{"arch": "resnet", "model": "self-supervised image encoder", "dataset": "photos of plants and fungi (iNaturalist)", "train_examples": 90422, "image_size": 32, "grayscale": true, "crop_scale_min": 0.3, "horizontal_flip": true, "color_jitter": 0.6, "method": "moco_v3", "norm": "batchnorm", "activation": "relu", "depths": [2, 5, 5], "kernel_size": 3, "stem": "single", "avg_pool_shortcut": true, "widths": [80, 128, 240], "projector_hidden": 1024, "projector_out": 128, "projector_hidden_layers": 1, "temperature": 0.2, "target_momentum": 0.996, "init": "orthogonal", "residual_init": "zero_last", "optimizer": "soap", "beta2": 0.999, "lr": 0.0023, "beta1": 0.95, "shampoo_beta": 0.999, "eps": 1e-08, "precondition_frequency": 25, "max_precond_dim": 1536, "merge_dims": false, "one_sided": true, "adamw_lr_other_params": 0.0028, "ema_decay": 0.99, "steps": 12700, "batch_size": 64, "epochs": 9.0, "lr_schedule": "wsd", "decay_fraction": 0.3, "final_lr_fraction": 0.05, "warmup_steps": 1270, "weight_decay": 0.1, "adamw_weight_decay_other_params": 0}
Rows from block 7, named by matrix and row number. Rows with one number belong to one channel. Each number is 128 + 32 x the weight over its row's rms, rounded and kept within 0 to 255. All counts start at 0. Numbers have three digits each. After the name is the row's rms in percent of the matrix's.
# convs0: first 3x3 conv, stride 2 (model.blocks.7.convs.0.weight, 240x128x3x3), inputs 112-119, a 3x3 kernel for each
# convs1: second 3x3 conv (model.blocks.7.convs.1.weight, 240x240x3x3, transposed), outputs 112-119, a 3x3 kernel for each
convs0.40 094:151138108163149108083099168217148127160109098130111107119123153131149129129126083070081131081083102165116098132097090102112083145114103091124117046072132068095083207167115168123084120098173182092178145173198125161040
convs0.41 105:086137141205073098137152138150109163113133192114077136108128144136119117136116108135147094144113136162073091102095168125071139146152195107071121114134094104136173111084139144083159098107151136183119149152169084134123
convs0.42 092:137096175121126162103113179109169142158138136154123088158137114170086121148120126125095135106103080062154098105134125107081170178101091140112158114146096122091090180085126117091137123159140073118122115156181115174130
convs0.43 095:091109139150124076170173217161126109145124107158129133163196148168137170178113127089076107125156136144113171164128125121134086132104067132112162129072179180183071133157117173196112193114093112105125123077149073125079
convs0.44 091:095147123182149155141086164178187102143093086162101100148164153169167136149149129085071137119099139137107088211134084094110143152133123153124092130083171065171133188154130185116081118123148127075100140110146122119120
convs0.45 101:136212130172152126142079140098100048121124110097157179082105114098095086097151100129187130135174121131086122066096187174116125102101170119125110129196117158103132157139118091111177123122095077104109114109095091123135
convs0.46 096:169172126194186079181117112139121131125112140104097167075135152103154156116104080170117076157136166109126107113206140129140144120110185144115125089110119130136141148139184124089124159094111105133094120103075103130107
convs0.47 093:197089127124111111088167074154103110087145128179116122126107154099165115140133152127163161146162163112090098171168042097151149116087150164127119113111164094206074150140125152133143143149187136148079093084115129085113
convs0.48 103:136140212116156072164074168131092122154093139158108139138144070167159096150097140089122116145096121108108152127143131120123170097170136208175170103092217134148170077147136131196087111137178092088098145077062134103132
convs0.49 098:122173070090165101111099210084165123163126140149054165147136078121168074112157125110115056121129175103110152123120084132139153139116133094105169122180135200165153107089172174165110100123121093126095102117107139132172
convs0.50 098:137170114116123118143078085115125083159154155127101071133105111127092117120175127111159129139164135146083102143087113094135104145136119124138138142158115173126149196134234163126123099122129130112126176091121109153130
convs0.51 094:170157123154125151147146174102127139133127107147120155138085103131112115130166153168152141173112121127189128202122155150119169107122131154112217145159111147160124129128111103095126109098137038079093069088106073163196
convs0.52 096:158143168094120166114127154182146104163141076111147151137126061138126090115133088127156152154104100080142136097105111089130134124109128142075110128050152067157161162078128108113185132126125128115161131106093159123120
convs0.53 097:138111173074149135171187088169104102127090100110114119122158130102088144125121161174142142168179139148089085144135140090150117143121141113150127137119119148136117163108128203115097136104172133115129140103155123110168
convs0.54 092:160216129083138140062085164135138108100153087151109087119143161099154144093196124156164112119117116086071140073115183137167134158083171142120203122194134130081136181154164169104143112122114073100092122094111129135146
convs0.55 084:110178099182114098121140130074142203133147166165114136068134085091077135131144177118149105160132143088115143105121203137158136118141174095101183199159095151127165136135108090117147086103139109161164130124104112131164
convs0.56 108:087088101159166137105095127093092150150169154205136133125153086144141122108166094106128080138133116134097107058120095099119107135079113140104199133117078065072088099121172133124087101098099174169188118158149093108069
convs0.57 107:139090203100145132090118149138150132106135151133155095133082115111103143112113131119064097136136173154210150090116150178156177159153123105103096145107170183089115145168119148180046097159068123108120112094100102095127
convs0.58 099:093161115231162076097174162143115173120128121138078115163076113124098057119161068140140167108110168092079145088121163097084123091109170104056111165099083153153070086071183126130106137139087073155197134130154072044138
convs0.59 089:154122049068103145151143172123090142102134116097181136104162111131182136126108169123152162143216175144147134168134126135141085089084136080140185143105187102198101177179153076136137132188157151133062087087118106136150
convs0.60 095:079069157137141146138117059202134127125089121125123159115128150096178124141114106090084057075025089067096126132070119156129069172096107176164029111084116142066151160114120149112159125078170132120125084183163104144082
convs0.61 093:066136179143076146138150129116062145172102098147101137125197176146136194168077191141093148182121109160108140245092134078074120073142147086119208089129162163148118134146127169155188118112177141125129177133169103194122
convs0.62 107:100114119121178173177137110105129170137141202156066145092115102083067128115103137057156148157179092160096139042122148176122110123085139148107061154123101102099084122077151123115221138138155098122076104087196100114100
convs0.63 106:064149155078237142178045138126090122082068150095091186132117084121106127161093126099112073145090155112176158144148109156089060141117142134108160082219150147173016148110173135148133142123164114121125122147098115122073
convs0.64 098:137078164126152121153075113124127123085119104109139062142088104125120150125080180123095118100110072124149170089158165161111172133114157127252154147170180146182117120157154108133117097143143171167138148168168149107187
convs0.65 100:086102136029161131121113118108116117085191098083131136128116188109121118146104107071190145111130105126157127193145105143143113097126118108122121086144165070169153148084135093140105121162170144123130130157136135071127
convs0.66 121:126133095139124161136141105092102150144063180129117183101093141124116153119092180118079099125128148083135129168111156187153168125126143108114136107128130174137154085100099093130168160148085100149110112111059065111083
convs0.67 094:087106170094137090138062134136170146137171141159155112138134117141196110126182118088096082113104085141105126068055142092051118102097070123101105096084127180146106120078167150143098157168114159152155092175149110165110
convs0.68 107:068197142188191095145157129132126128165108120147092144077117100112119058089163079139132081124144180127131155139142077079141191096084132115092125195134125158103108165111139135161126064077114119115129119049125045048129
convs0.69 108:106106194138171099100053154119151115109175158120190129126085136127070131115089141113107110110135129134154127104074169129147149154201084138078099132140174120113134081161129136123055104121091117151159134157157126077161
convs0.70 103:123160129114115167135131138144136138152101114157104103148116120112146141103166151107082102107153127159166161162114088234210159061145144130090067128103063147087155150112135178164078106103121112124104127099099111124101
convs0.71 089:110073155149129175093066152105099135125129104187157103143122170143109173110104160138143146203131145053080139122148110111064110099044149108146103121138111104086089146121137164125103168132136053095135087117163124127157
convs0.72 102:123140115095113141130113175151148180147075156152094115102124158132063136173123101116157131069101100090095044147136096234166092179102153082093092115107116157130145170111120168133084150112117044085132052126134118131108
convs0.73 110:070111162078076105108083158113148146104188121108154051121096124126089134188082117104122129113096079164073119078122114087093184122188194136131107098134111132111146070174103132085089133137142151130174099171160112111110
convs0.74 114:135105213110113151133115117105157116079145120106115095122066119120115119097102171111135125103107124121127136136158097173138239159078187082129134165132182164159150122119113110158092123142109134155160138113118084087136
convs0.75 094:077118167109119122125124154169165074152127078178115084146140172122143129127198092142110099135084149100136093095147118079129115176160083154181089136051153166106144129135129185127060143113148125059130120123114125115088
convs0.76 094:115172145165139119090084116138074103156129087140124136143159101162122148117136195144155173205179136186138133148081151101161161134126153161145143126158141138117141165125089144104122111109181095126104104095128113118194
convs0.77 099:125195050165164149116149134126088155127115170095095100111173065133117082133131142111088098158144114164206169093067126096141128154159139095034135121096079113131052085140105097113138144083094161140157144165150124129133
convs0.78 116:180094076163075119156160081130159111081086160119107147110123144107105122101147137111172105114120122140088112107104123078159097189173174097140160052108167117184126131077156153160121106088139188111182084135122053078111
convs0.79 102:083090174164152152115068136130145148130160091080123135120088188103073139056102113087110135102159109121101205111180142113135167130151170161166076115140195128168136089133111109156111093146124119102145121140154128134197
convs0.80 091:136061182117129145126136126141179150123127116194054072145142126135128085166103113078094118066023076074094039133084180129118085142142075131151128130103118166089210112097155135131166184153159087099118062140121108151114
convs0.81 100:116213159167106125180133124117118147134120127167118130136118094132102084093114126204123154153097149118151116126124132128156125142098162123128135157064127131100150135076113125087132140125132157173089122145102136133127
convs0.82 091:114164082162137058126137172118175109096115072156108196160153122136207135136224081078151120082163107151090152106099100118168153125096175180217176222108076109066126140175128103156113107162107068053154121079130159049091
convs0.83 101:147174153125172189118195069138109135111116146087139139150110063160145079181116087141131159120114151128135104111098188168117162193153076108129083166104096113157109127113177138124115095082135072113114099155069145097112
convs0.84 101:131121131146210170137107149156137175086115162127087139120084154097097123089144092130132149108121147114109138169130124146079135126110157135095112091080073144181088162133169060098126116093117094126144111108143082073056
convs0.85 111:050132157143165118143107134115095125101127109124116155090130107089123143091096118107158135110128191127163173133107100144098103129135164080145153162209133137096071158102112155122120098120168135117143106152135101104110
convs0.86 100:094116149126090165073118186150100105145146123140164113101107120100077117119076182127125157115145129110146168105102132119130147140150156124131085130162140092133147084160125134125137088115132118095142131123130146094175
convs0.87 093:121251179170109165138155098149138163134094111122119113072106195040090145076094171143116121087149108165140099133163177074130138098123138162098126140122141120145152135125143098133088137121109106173075113121034124148089
convs0.88 096:158205123184141137151088153119122188171106143140098096187107125142115181153115170104100107124093126138140122116134112058145127128058111153136156199157066087132142153160191093096169174109100131133154142128176136144093
convs0.89 091:108082203164178109123058153199180129151122121134094074088107134086136129158127097104098037079033094096128149163117140126119104126096105125121136127109118189132116093129122138176178149135139084070113091139108124135100
convs0.90 114:131117135141109089138109190154151130163079117075086091117105144132080105162129092116128113120127133118119153129157127097110092183185175115185186097173140148127137122076121162102185128134117111123142125115094092094081
convs0.91 098:120115108164117168035120172144130202133139043141121124172134091120149131073152105106102076087107108178106130109095097097121114106094171130153161123165077131065173127137149165158098111090143153141193112135133126010083
convs0.92 101:111149103094182141133117144158166128145155153146143161117121096179123110142121121129129117140095066108086104069109133148107095131084081158108033140128073140107104119100127130146149114133117116137144126133139148119069
convs0.93 100:151168141148154152150169128153116099131139106155100076114124116095130095083121129117122143158118161145122083148139119126157121165138087130155085122046089102114078153086193147151061195084158130096070083111071157096100
convs0.94 094:113107114215123120099185158150090178173096120144082079181180110162128143153082171126099079159086114117096128152071135071080146129119150100140162112092133111119132117096182155149142105106112120105124096086159049126126
convs0.95 101:124146144131156152080159116139142146146100151132152159097159127096148083152120085137113140110134079144136118133176171147180139115063124139109078105113120109117086158091110164127152147113163086080110120163139083133124
convs0.96 093:099141084113126146088233158097109154148092137154121155129138125143162112151089120098136139121138111140170151124144076135118118106117163118170170124139161084048068164141171152094136144147096125168146118111144094078080
convs0.97 099:097103154192080140141156129114117138111130140106087126166142109125116140114116098151197078138168148075079099127146160085120146118113136157062105118024111088163239143128164092164099141106083112145196127140124131127091
convs0.98 107:127112094118151185137091107108147109099111152171162161120123112094119115091125113101120160112143147078149192121164107175172134184089122112105125102113183126190120162146079111144125133132140087115117098117134123088098
convs0.99 096:107179153127079154149097125081149116109112116181119149147142132152128107132102134124126137130148086098123128090176130109080108136120078114186123139119177171180089106154135084083169142102143207117128136146119108141114
convs0.100 106:184172099161204144149065172129113139108083156044127143103123134079093160099169105119148132120167124118113149115122178071166099132074106161081084083166135072136177134109151147139123114097115115159123158134147140170099
convs0.101 103:212102115142124122148165112152129104149107145096133138141144136104151112153175100154147106133138151128120110096179122087093125136087145137085153136145086213159169143170125144105155157106142091102081095068133120164106
convs0.102 105:122139113088191171102154077139132144090120124137133092139068146127124122129136137110117142147106060116109163088136087172097190141104152093154088156203179134142135125088123116084094128105163148181157132206107152098111
convs0.103 122:094129164101138143092125138088102123079137168171142143111105101132142149130130144152124090145117118084154129100090116192185255113133132135146122126116156154159153120113157157133167121147083119114155129116084114130122
convs0.104 083:103172140166144172176179150165081110179150093113135076164091137141100120146096132174102092099106172112089076159162197151130142157119131156093088093158106139126166155140136191139118144130115053118147132124188127187120
convs0.105 112:122138191185149116151141143146144128099092151152097109166150141221126170179122152154084121117123134099105187145119147059064170101091154172129169135159144088154133127118130082145189121086144075132092065045111042081103
convs0.106 102:124161119158117161126087122110071178093152116116118157075105125095127106117107093125122146128059190164138133060126132134138161159085147124106092092092101129124142141174139108153137139119096123154166106142183096092098
convs0.107 093:117191132146205129172083150157135127143151137089110097107111139080111126148129132149126097103087092145147121160137151151172088150116073111134118113073086090133105117119156109124174119125137100148117123128129162165096
convs0.108 104:122159071121110142140088110105132166117103148164095139155148091164171103121119126088095095160108129177105112136166119168062144123122099097140108128062160132185138081115158147158141085139138177130134138161144147146104
convs0.109 091:071093150152136063108183178172128098203125070192125081156118123117130109142136110144128050128130160119141136100139129084082127159131119145091138144132175129138069100154157166157096102143132127093180144094137158117122
convs0.110 106:168113167140114126184121122182194145111143152172148131143122077134129132136124085099138138108129114151120133124132093091126090191108093087132107116090095182085119152164116120131127167109126112097134108097144122146093
convs0.111 094:127120086080083120117171143105118150117106098214140125162136124158188108111189110150141160086121083106115092106162115116097108121086077094178082155164139170137130117108099081128119122115171203180128111109115135073085
convs0.112 095:094153176135153180135133124110068101140097131170126131140137110138132142138120181154116171171141118123119100194103105154116110138138118048187119164116122102068117172118164139133156133087115092113091123099153087136185
convs0.113 101:113207175119070187141064150109163147117115096086106120106113150094097146140085121135142102132111130108102088127152126118131099153137133151159106085160203122119127088173128115081131085103156131111091175093097127123123
convs0.114 108:145127126105119122125139106102143135153140117125153121065079149095075137106067133094117132142153124168104121064122076082126173130148182117117133170075095109127129154147134153121079100158124076111104133128136129153187
convs0.115 105:122147074095143162166126084133149139076111113033118159135126132121155124168169124119130138109130137152128122076174150134163133144115137107122097151117056110206131159146118136135144088115125119099052092150080177142109
convs0.116 106:133106137151110075074059176123157088111120081159127063113081147146081170092121119107132125127143087105135084121154107186107122177125149120101089128098126089114140114129148112129074109154108129117131113124102100146122
convs0.117 105:164067134097080112123154109159156101117132094177081118152132123126164148095148154114150153137149136151118070107150054118178107164127106115160092134072116164126126123147115185171069104122193188100129116138144159121110
convs0.118 094:129116125150124141155143141157152136188119118139073106174097129135110124138124161098115125182102126119110128204094155087085094110102144136131172141093128143139103152095131142133108106117168098085142119088151061117155
convs0.119 098:076110149168126072128146139147139060130120124155109124092121127136199095151152092127132073163144142125094129166119104090163136093101111160116063098081125102146109083150149119162089163188127171097102161113136153094142
convs0.120 104:127102121117103169144220107090121224177130162127116128124128140134127137139089152088096130112179128115119106103152091083150139116133141077160158113148108110111096199155133131163156130075096162117096103099132141140124
convs0.121 100:129155175164162084094098175113121085069158129085162153134117150124110165107127137094181133138172162149089120098133160140085133114066204078116119099148116149117152119166136152100083153123141063067119084123120093107110
convs0.122 111:074098159130128170091074086161137136141146146100113115098116147145112098108132102104122104166119128082117163104128128112140083126092071105109154094159148166128130123136134152082134104097135140097094107077118150086105
convs0.123 088:107117112111141106166133130075135129172144133154127110141110098097107134130113113140129085093124166110093107102109111048099121104125132191162111124182082143123128124168187065125184106100118140139158165176184153114125
convs0.124 102:138128157130140105131117158144149126113112109090149148093145152158091121121084135139151126136099158130144172204188144172178149129123103122127107073097166156197174148126106130074145111143205170133122178105092152097071
convs1.40 100:131125139101129083131168083186111119145126130171103031141151099195166124116175019152148107068147109080106062171100107109137120094128102169117138147098069154153114109117155132130091190110145139077115141079156165138162
convs1.41 107:107138136095102128149169123136096110135118106100112134125106149162141071099165076105170109145142151076106063107130088134174066086119195128125129127088102122128157102143135128104144121088155120151119078163124136115130
convs1.42 093:108097137134178040164131141181099130100112116090114135078110147126143093104123130092176121133125087107065086130214145077052128132088152119098164144152103122159112139126080126108150132214112135067085135139016142182112
convs1.43 098:190068114105144149102147137153102141082096111125011114122094136075153109193072133201082162122084096072183087148183090147102150104114111131116089120116125083162098134181087111102213106157120137138057150152182158122138
convs1.44 097:158145079157126132072184125143139152087136094077081135112130122088123133147097132174072133149072164073088137137124152154074128141169121142101111135124094144117120103120105125128161128152160146071102095145165179163138
convs1.45 100:159153026173137151090108168089065164135099081094177152119110138145134110175159161132118100105144194155146158107139131092119121177122142100162070165093190152128121116135103124179119081122159143163149076114108180104129
convs1.46 092:194116081123161114140102148152101192109156178091110172115150085088108129125159146161058131119124089116136122160099126181181170157162112095112142138178163161149127141186117102105127109151158094157156154172110179073161
convs1.47 090:133085126146116148118119140138132086106102074132117075148134078117161124139151123169204123103136077117146114202091199156144045065144073130115102151155095108110129137199103083092126122120108139156109135115145119123150
convs1.48 103:132154114117179112097117126144158081107176144084105093109149129053133127151091161111151135159182173128105150134161168064115149136115146094113094127128145145117151100141123101142143176096141178091126158118130090167128
convs1.49 093:147135094236132078111116124080130161132101229102187062130082153131155111135167184158077106185162090107209191091114172131107132127112132152154126150165150145112132154076142070125178151155136102101125131164082140111129
convs1.50 097:152111099100095166152145165159114141118091092096169149068110106128103071181128121137133112072065163099117168165123086166144145137122179157133086142113099135120125078093108121171172102126162174136145162168141149124118
convs1.51 098:151121082165143170095112140090104119153087099105198168076100131075121116155145170144097071148100121108143167122134131104147162231102118085138080161138178096161088125095139078149145141145177119126144124115167161159123
convs1.52 099:120130115102140066170192087150128128145117079104110180140079122102128100143133093098161136101143083116108102096177138057117166128095098138100140099161121125148110152124110136091169147156112130102146169103034148168089
convs1.53 103:102146065146074144120173117099127106154090112148181076086113100131107105128175108121151085106158121078100147165116117128146072109106186125154042160166147116118100136114157086161124147076150128109144158123146152127157
convs1.54 099:174112050167148154071164139118140113117053092114150119115101147126127146161151193135094159080104211173150200121149156143084115131131160118087086130113170168108120099101109118134133095161171137093114135137122134090156
convs1.55 082:155150094129115088128095154064164164137130175122179168108130127098183142118123152146084098096145108106183107125136138073075202169145134101157099153122133138140131121152065101140112162160149124106152120130160144117127
convs1.56 103:176032162165125172113146091074160123165129170144105097087185124163203187112106152151130122153172156104106104144162103115142132127173152138137122079095163126130129188084141075159147158142199149135079143121073148135139
convs1.57 105:097183125179134093108136134140168154075135157127156108188120090162119124148132156110118156127123140117145119033128153159098104138119131167125160149130154120070123149096134057137154123139120091150123133079183139141113
convs1.58 094:053160140116141119150114132155129132095092153122094084068121079159171120151090107167180144130145157121103089162123137098126153105122109169113135162118116101147110155096152047102137114124112107194122091080182107097163
convs1.59 090:081157122104105128153172111109170129095139113134154068146116123133108150089133156192099147101136126115134161181149112097095124115148067135120144080135128120176105173139128081160184089148138150105114137120116105173095
convs1.60 095:127128127124158073102125123123075171128118110117192073158123097152174134136118087113214088153068123112073048108148142115116121154157054160125121157063091182124134128070102130109082187086175161049103082117177157151168
convs1.61 097:070177086164105135108161138112137118098131085124117133077116177136155109119140133118121119095113184067119135190112092143172135106098165092100124185114103168133082129122164113164128135106136122129119116094093134154129
convs1.62 104:119095152081100123157142097163095095148114103076178155135115125135150122117127107166146129180123093108082125130152115129160061124101185126100160142110113124154167095135084075112080062149147119131118115096140135088154
convs1.63 103:075137179110147189128078090101102116146134104094104128175166099118084138126109141161108138234081136107128149126133198115140097109116148195118122128097129108151132159163146086061156131141139142140124131123135098124124
convs1.64 097:114124153135166129153088107114111160094134159130109142172096115076181101189122115196145149240109096102107092073149104090119139118112174156100176125170158137112118167168084127125145112113132114124080131167083150118134
convs1.65 096:070127138127142085200103122072185162138146136105093123187125126148106161160153157145176170129161134123117139119117111121104100051128154096100145125145134128117114172131140120162153094133104098064133143124091138159105
convs1.66 122:148150084112161159113242077170104140128160117092200190101164101095129090136236123155053121117067187116153069092081129131114142137123145142112146122182153138121106132180119154132137094125119136139094138130075160087070
convs1.67 098:143125108129148109150127086111111129071126124094150117136100132130100159085144097099119078154188118083124068119163105080167102145109127131158120130109100139166105166047138105129077175140152109107136151094117145148120
convs1.68 105:087160122135138141118125114127104078098121151120144137154121097146137090141128099116188126164109165107159126092154147182101088098129133168146136162124150078109129154041169000151097115093140115152102111051178125117158
convs1.69 108:126155102138152108097116136103131115159186162123167170159076159186159159205121120140159121156133148095126097072046147120177131134100160089118120125110127163096150096103174156107107110120126104110124145124113145129126
convs1.70 097:124151091168186071115135132131153132175117146099105147113049146119131081145152130149134147149131148122109119119082163096121086131154169181087121175111117121095137078082123133111159160129092136104125140167087139143126
convs1.71 083:141120104158114093127155123132104101104061131152127115060105117113156100151120116087144132162133135125099103092173141129159105154121146153145133094108108121141155115151075113138074121163115123120167132154104131134150
convs1.72 095:161101124093103117119100109132067156069087127128119162147097123117123129218102118147104113115120131088069111101124092140133070134157021115091113119118106157108150110120170133117089146076085079109103152086152155089125
convs1.73 109:080155142107123107198129100126124113114188179118113142166085167145138098182158100122175138183147145115102121155077128109138122055089163087121123171127110139106172129150147156100120074115137110109117148138111143110153
convs1.74 107:042179140203168081140136127150135128103102120114121139157135091088179124188084151150166177151189112121105114063107157128096124143109138178110184119157155122096123154134125108128152109118142108161110144182088141101138
convs1.75 099:124128073196124123080116165076153135137166130085080071120080104130104141122101168153097090127139119089092176171131173109063107149159154164097060134188114118101125133052138118156121099175181157077120132160140179171140
convs1.76 095:122120102128088095171143151150127117121115098140171100085132119139100152120135119139144056101176148077071123139180112128120113098077164138116075139148127111134107148147173068161113121088159138144131150104087136131105
convs1.77 090:142114092115194071148131109154100146171085122103162111099095110088120132155111175103128130145104112086158122134138133193070159119135069124101128122122132122181133110059116127121146143172116132125120181166080168117091
convs1.78 112:123125127090068111161131128106086116155116126173174097184121102111143079147140094122157074166132139097130170123122129108136129081155079143104113139154116139126137154110140126120132147142110124119121124110155100128176
convs1.79 104:120149131119092152186076113084091163113147094125179124146109145149150122228135124180131116211155129103130133046084142093112139144132134118073126123156134140067157140128126146130144091089143132068120120108135149134111
convs1.80 095:110155051129136111103121129137116103160090132079205109141104100118149129121126131143142103162105099130123070117135128113072157174120100135146106144126098171097158105074079174063118165219100158022125103156152149174108
convs1.81 103:089137085154114059159153117173142096151107115199115150137135085136127082109188121116146115073141128075096081075149109091137087194068102110141144130140140145136092119119129112100159153140110136143121190122056155179070
convs1.82 091:126141152123153149074160137100157116130121112088067087131104147157165111131125115118124161163061147117156141143189172161066117136099145113088059117118166132159127151171080124095184077148208129152074145107132160108160
convs1.83 098:119100095149184128090145142150082118231091145124145076175132106120169098104143166162148113143137116168172106128126140173085105139157158097087159097168151115136148128125118152100128126192194132122055150202079124151157
convs1.84 099:076124114122086099167115129108187104097081128116063108107079098137169112175100105183159159123092129126110116122148137125110179085103107193119187164129134084126116152096160057107135114127145174128144114161165124127111
convs1.85 103:086139145117121117143097126093087120089141123121115119165100102185146123234085125113164154175100126155127059098167127092125147119093194132086121148112167124118157163094165113118104133118157138059109086059135128175137
convs1.86 094:102158090179101106091126160105128138127131174093131160139145178255113147127150103189165120112141128103153136083104148100125148156087167122133109136094145157095130174079178104137115085103157111163102084083130156150099
convs1.87 099:105090073221119145120144108070197077129101096162119140104155097146175203092160111053154139120181153122134124109114112155110118134126113146150147140099163142111111152111124102159081126156144090135120166133137135145105
convs1.88 095:137106104152124151143183080127130119134120127094092114089161118138164120146117121112153136107109145096114106161125118154099128162129127110130155136065159111156154116102150180137133145166152070128106157160105169178110
convs1.89 095:127105107167106156076136081107100129155104090120182133162094173133131197153137110082137087159156127084104057119100125090127140125155070142133118124130078150149089138059095110119085148122094122046165105130182126156141
convs1.90 102:113121116097108113135109143092110117145151159147149114144118135107140137163144119160134101084139182096109133102116120079159142094135125150081140119149110132136149116121141094130119151116178101106126142109158074183159
convs1.91 095:138100129140167105105154081072145141139166151113056096093140172168171168109131129084180203131154133128071130155126112100141167142126121128127082148088137136127146179111124102160121124106254140089093149106105161175188
convs1.92 105:148134113116165102112156074100075139110116124093198157146106161108069178128126102123089105171201111071127094074118107144146166137080112118131097112112117149115140126085130122058100144085113105103149085137131159137115
convs1.93 102:124060105116155153113134111175100084194064117169170137115094039137127120187098094145082114077132054077154086170080159152133065139162077130114152109171108145134074129127124090151105182093090182114120114153162149109187
convs1.94 097:099140089166146092107107139079159152119143116146076144082145130123119150131119094110097174131181092081116059170123107108122129120130154141133077135144094114149094125110177132125131102113168135099108107156127153189150
convs1.95 097:103105136133153096114163132111045107115089128120110106111113150121116105118101188124157107168093083096034163133139152155055085116145158125119148136115094127109159097101087102123081106094174122094133109143119133136183
convs1.96 097:072162153134097107163130112118179108153164123139054086128120136164153160086153139159140190104137132109168110142175082121121130111103124131107140127111126113132156154149172117114123149138213165108088121110104152166122
convs1.97 097:137156095186159087132103136124127139151205140117124155154077134113122115122065136183122157141115036114102102090139142154127183118126108106110154122172129076135081157127108116209181081150123104152110102147071140157098
convs1.98 109:133110125141112144157160099147167165165115052118066068186116123072121093150105110158166126183113133126141100128131191129146139103100112172146153109137171114110130183135119114074161129129156131098166135125101143140096
convs1.99 102:100111124081153090149201116154135113108143098108085121163151123123123099135111126133155134144132125121118123142142093136117165087079135107107141102093163121140123150119136148086158132193116110114098156131028108173081
convs1.100 112:115102089131103129127155120119135147052139131148132118088126097171160050145195127107133116134105135137148113136097126101116101104156154144143133176119152144116124107162074112183146130144149092147122147154154148131107
convs1.101 102:190164024117097172090096120147098141069098070059182097081128119106162077175167169166156069132139161110171160147114139112157166194158122100127095137102174123108130122106092150190096107143202128178088149154128109175128
convs1.102 097:082120168147137132135128107106095106089111116135131089148113099141148114191121143142143098255106085110132108136119106111142130097141148169166174162159156123155107174144133162109168120134096114175153150176079117120120
convs1.103 124:133125061213171061127127143212208199165085204115120135161057096024142061119156183160131166072177138127129129079130097131166086139133132124139180176168187104129095148076135119097149116145093100080127151121084170125119
convs1.104 081:149167048149113137104114132139120152102108117074152103108091126112113122102166135149159099121031156110124117098133139170114103181142122125106135105132128093144142095095103120148137158156152094147125159167121137159122
convs1.105 111:099097089153185095135163151101153132118110056074070149120146114083122149131063132129180145166059145075126114121176099145105132119102168138074126100118166127132160161123169117104137123134135115149104148113088108199133
convs1.106 102:113065078173123150119096109084087123122101098131126112110141114171170130125142102116144132147112100100118066095168124069167109133115154147176156116138128111123147160071098137187111173112126138154144136118061162138129
convs1.107 097:154056103175139122086140109134154129137059074176125144109153112127134141127152121119133098085160118106099057126075129083098135175148052111159101156128097128139101154123077124096142172134132171036132104157162151158148
convs1.108 094:113099156089174146149145116121085123122141103082130181099208155124169144171195079151145136205171109098115134140083122091132158136117110148166124101149188103157106151108098211076176055175161105137075144182043152100096
convs1.109 095:084176130123158161158093125120145120092137150116114091102129104105104115145124105181110106145148158081113122155127133124107104149114151151125074147133109075173101111096153085099167100117154137152114078111165144149152
convs1.110 107:158111069162127138139142096126136122160106104087065135152096109094151147135112152146117102091134126105145103134133114109157138119131096148112120110153104128108109162111138139062114149140145137109144089135125168121089
convs1.111 098:064080136110165148157144093121161081135132109137087084197134098132125101094132104129178099192152113128134109149166099151102094117131109134138163050082172152161127175104124130142128168118110112119127147138083075182067
convs1.112 099:100080074146104108171173095125188097177069062202109111114117090157154155139091074130150123077151049039127107141171088104131085121129129140141104132120118099178089120141172089130105190142090142118144166088067131186105
convs1.113 094:185045101162102139127117114063115103140084093158082166135120117086139125150141192094157131178155151133183179124115160096136112138090146131088115103106183172121151122065134162138113101181146154100118120142116138150117
convs1.114 103:140084129110144132087134093125117143122134114108146181119154102175156128172116125117074125138164126123110086107100122133215088083075126107110151168148134150106127087142118122133079122108129091151166172136135105122127
convs1.115 107:154068056162163172070123170123105126160062099095145115172127118089151119175161155169166096145124146173134126124094125134122113152169124098122149112157143127116117155112131191116086147112176152143080116203100108114125
convs1.116 099:147126100177152129134153127178110143077189098140149135125171196144194185172158142108144176070187235121112163126132101169147054126104157197117150150152119138109147166150080232122108064193145097143146135122145190088130
convs1.117 105:149124098110116173118170124127141114181118061165146131141119073150145092114164112143147071052176086115152118179078146135105089144117103144135106148136135102120111155152088133122138140099094148164132113106173109118188
convs1.118 102:125129111166132135123087131035153147142136108105105106098119106133122129115131125098098110167160100081108133144148107084174106155117165172094062141185115086123139142046182090158104102118193169125117102099136169198142
convs1.119 094:115141115091111156145136139181139143076151175119124083137103050105142081138102115184099110096123129082102066161075137114124112123138155150130099135161075086129109119122119072121152147094130127167095104110168147133157
convs1.120 105:098142132127111154147097079120148094175114056147043099149101110131131123096103097154163065168092141121095121151141088111138101139181130136121133113124153116110167117127138153134148128091145106154109161070096098156119
convs1.121 094:179158046094139155135122132095118121073114115165144150109130121158141119192152172116115135125129161117176124130074133114147165144129109111129089166067189152123104123158077138154159079086154115131130148068154118119166
convs1.122 106:142173156134108093121123087096128157130186128071170078186118112151097109125128097110187110181126160149091145112153152130134132076110186139102108197135130098118129143067153088157102104133147137111122118055161112113142
convs1.123 089:083067142149113140156089111078112117105181143112061138135127117142187105108072136197151126179147087092136114152113178132032125109157157125153160089073165138110142148116117147129153157140105098116089155159087122177130
convs1.124 104:112142064182124052151146156156154110108116123112115111152103094124125128137114159191145149090099102140138110135173099140095138084141112105128164118155148137104107193108128089133183153168113117114164094141168196136096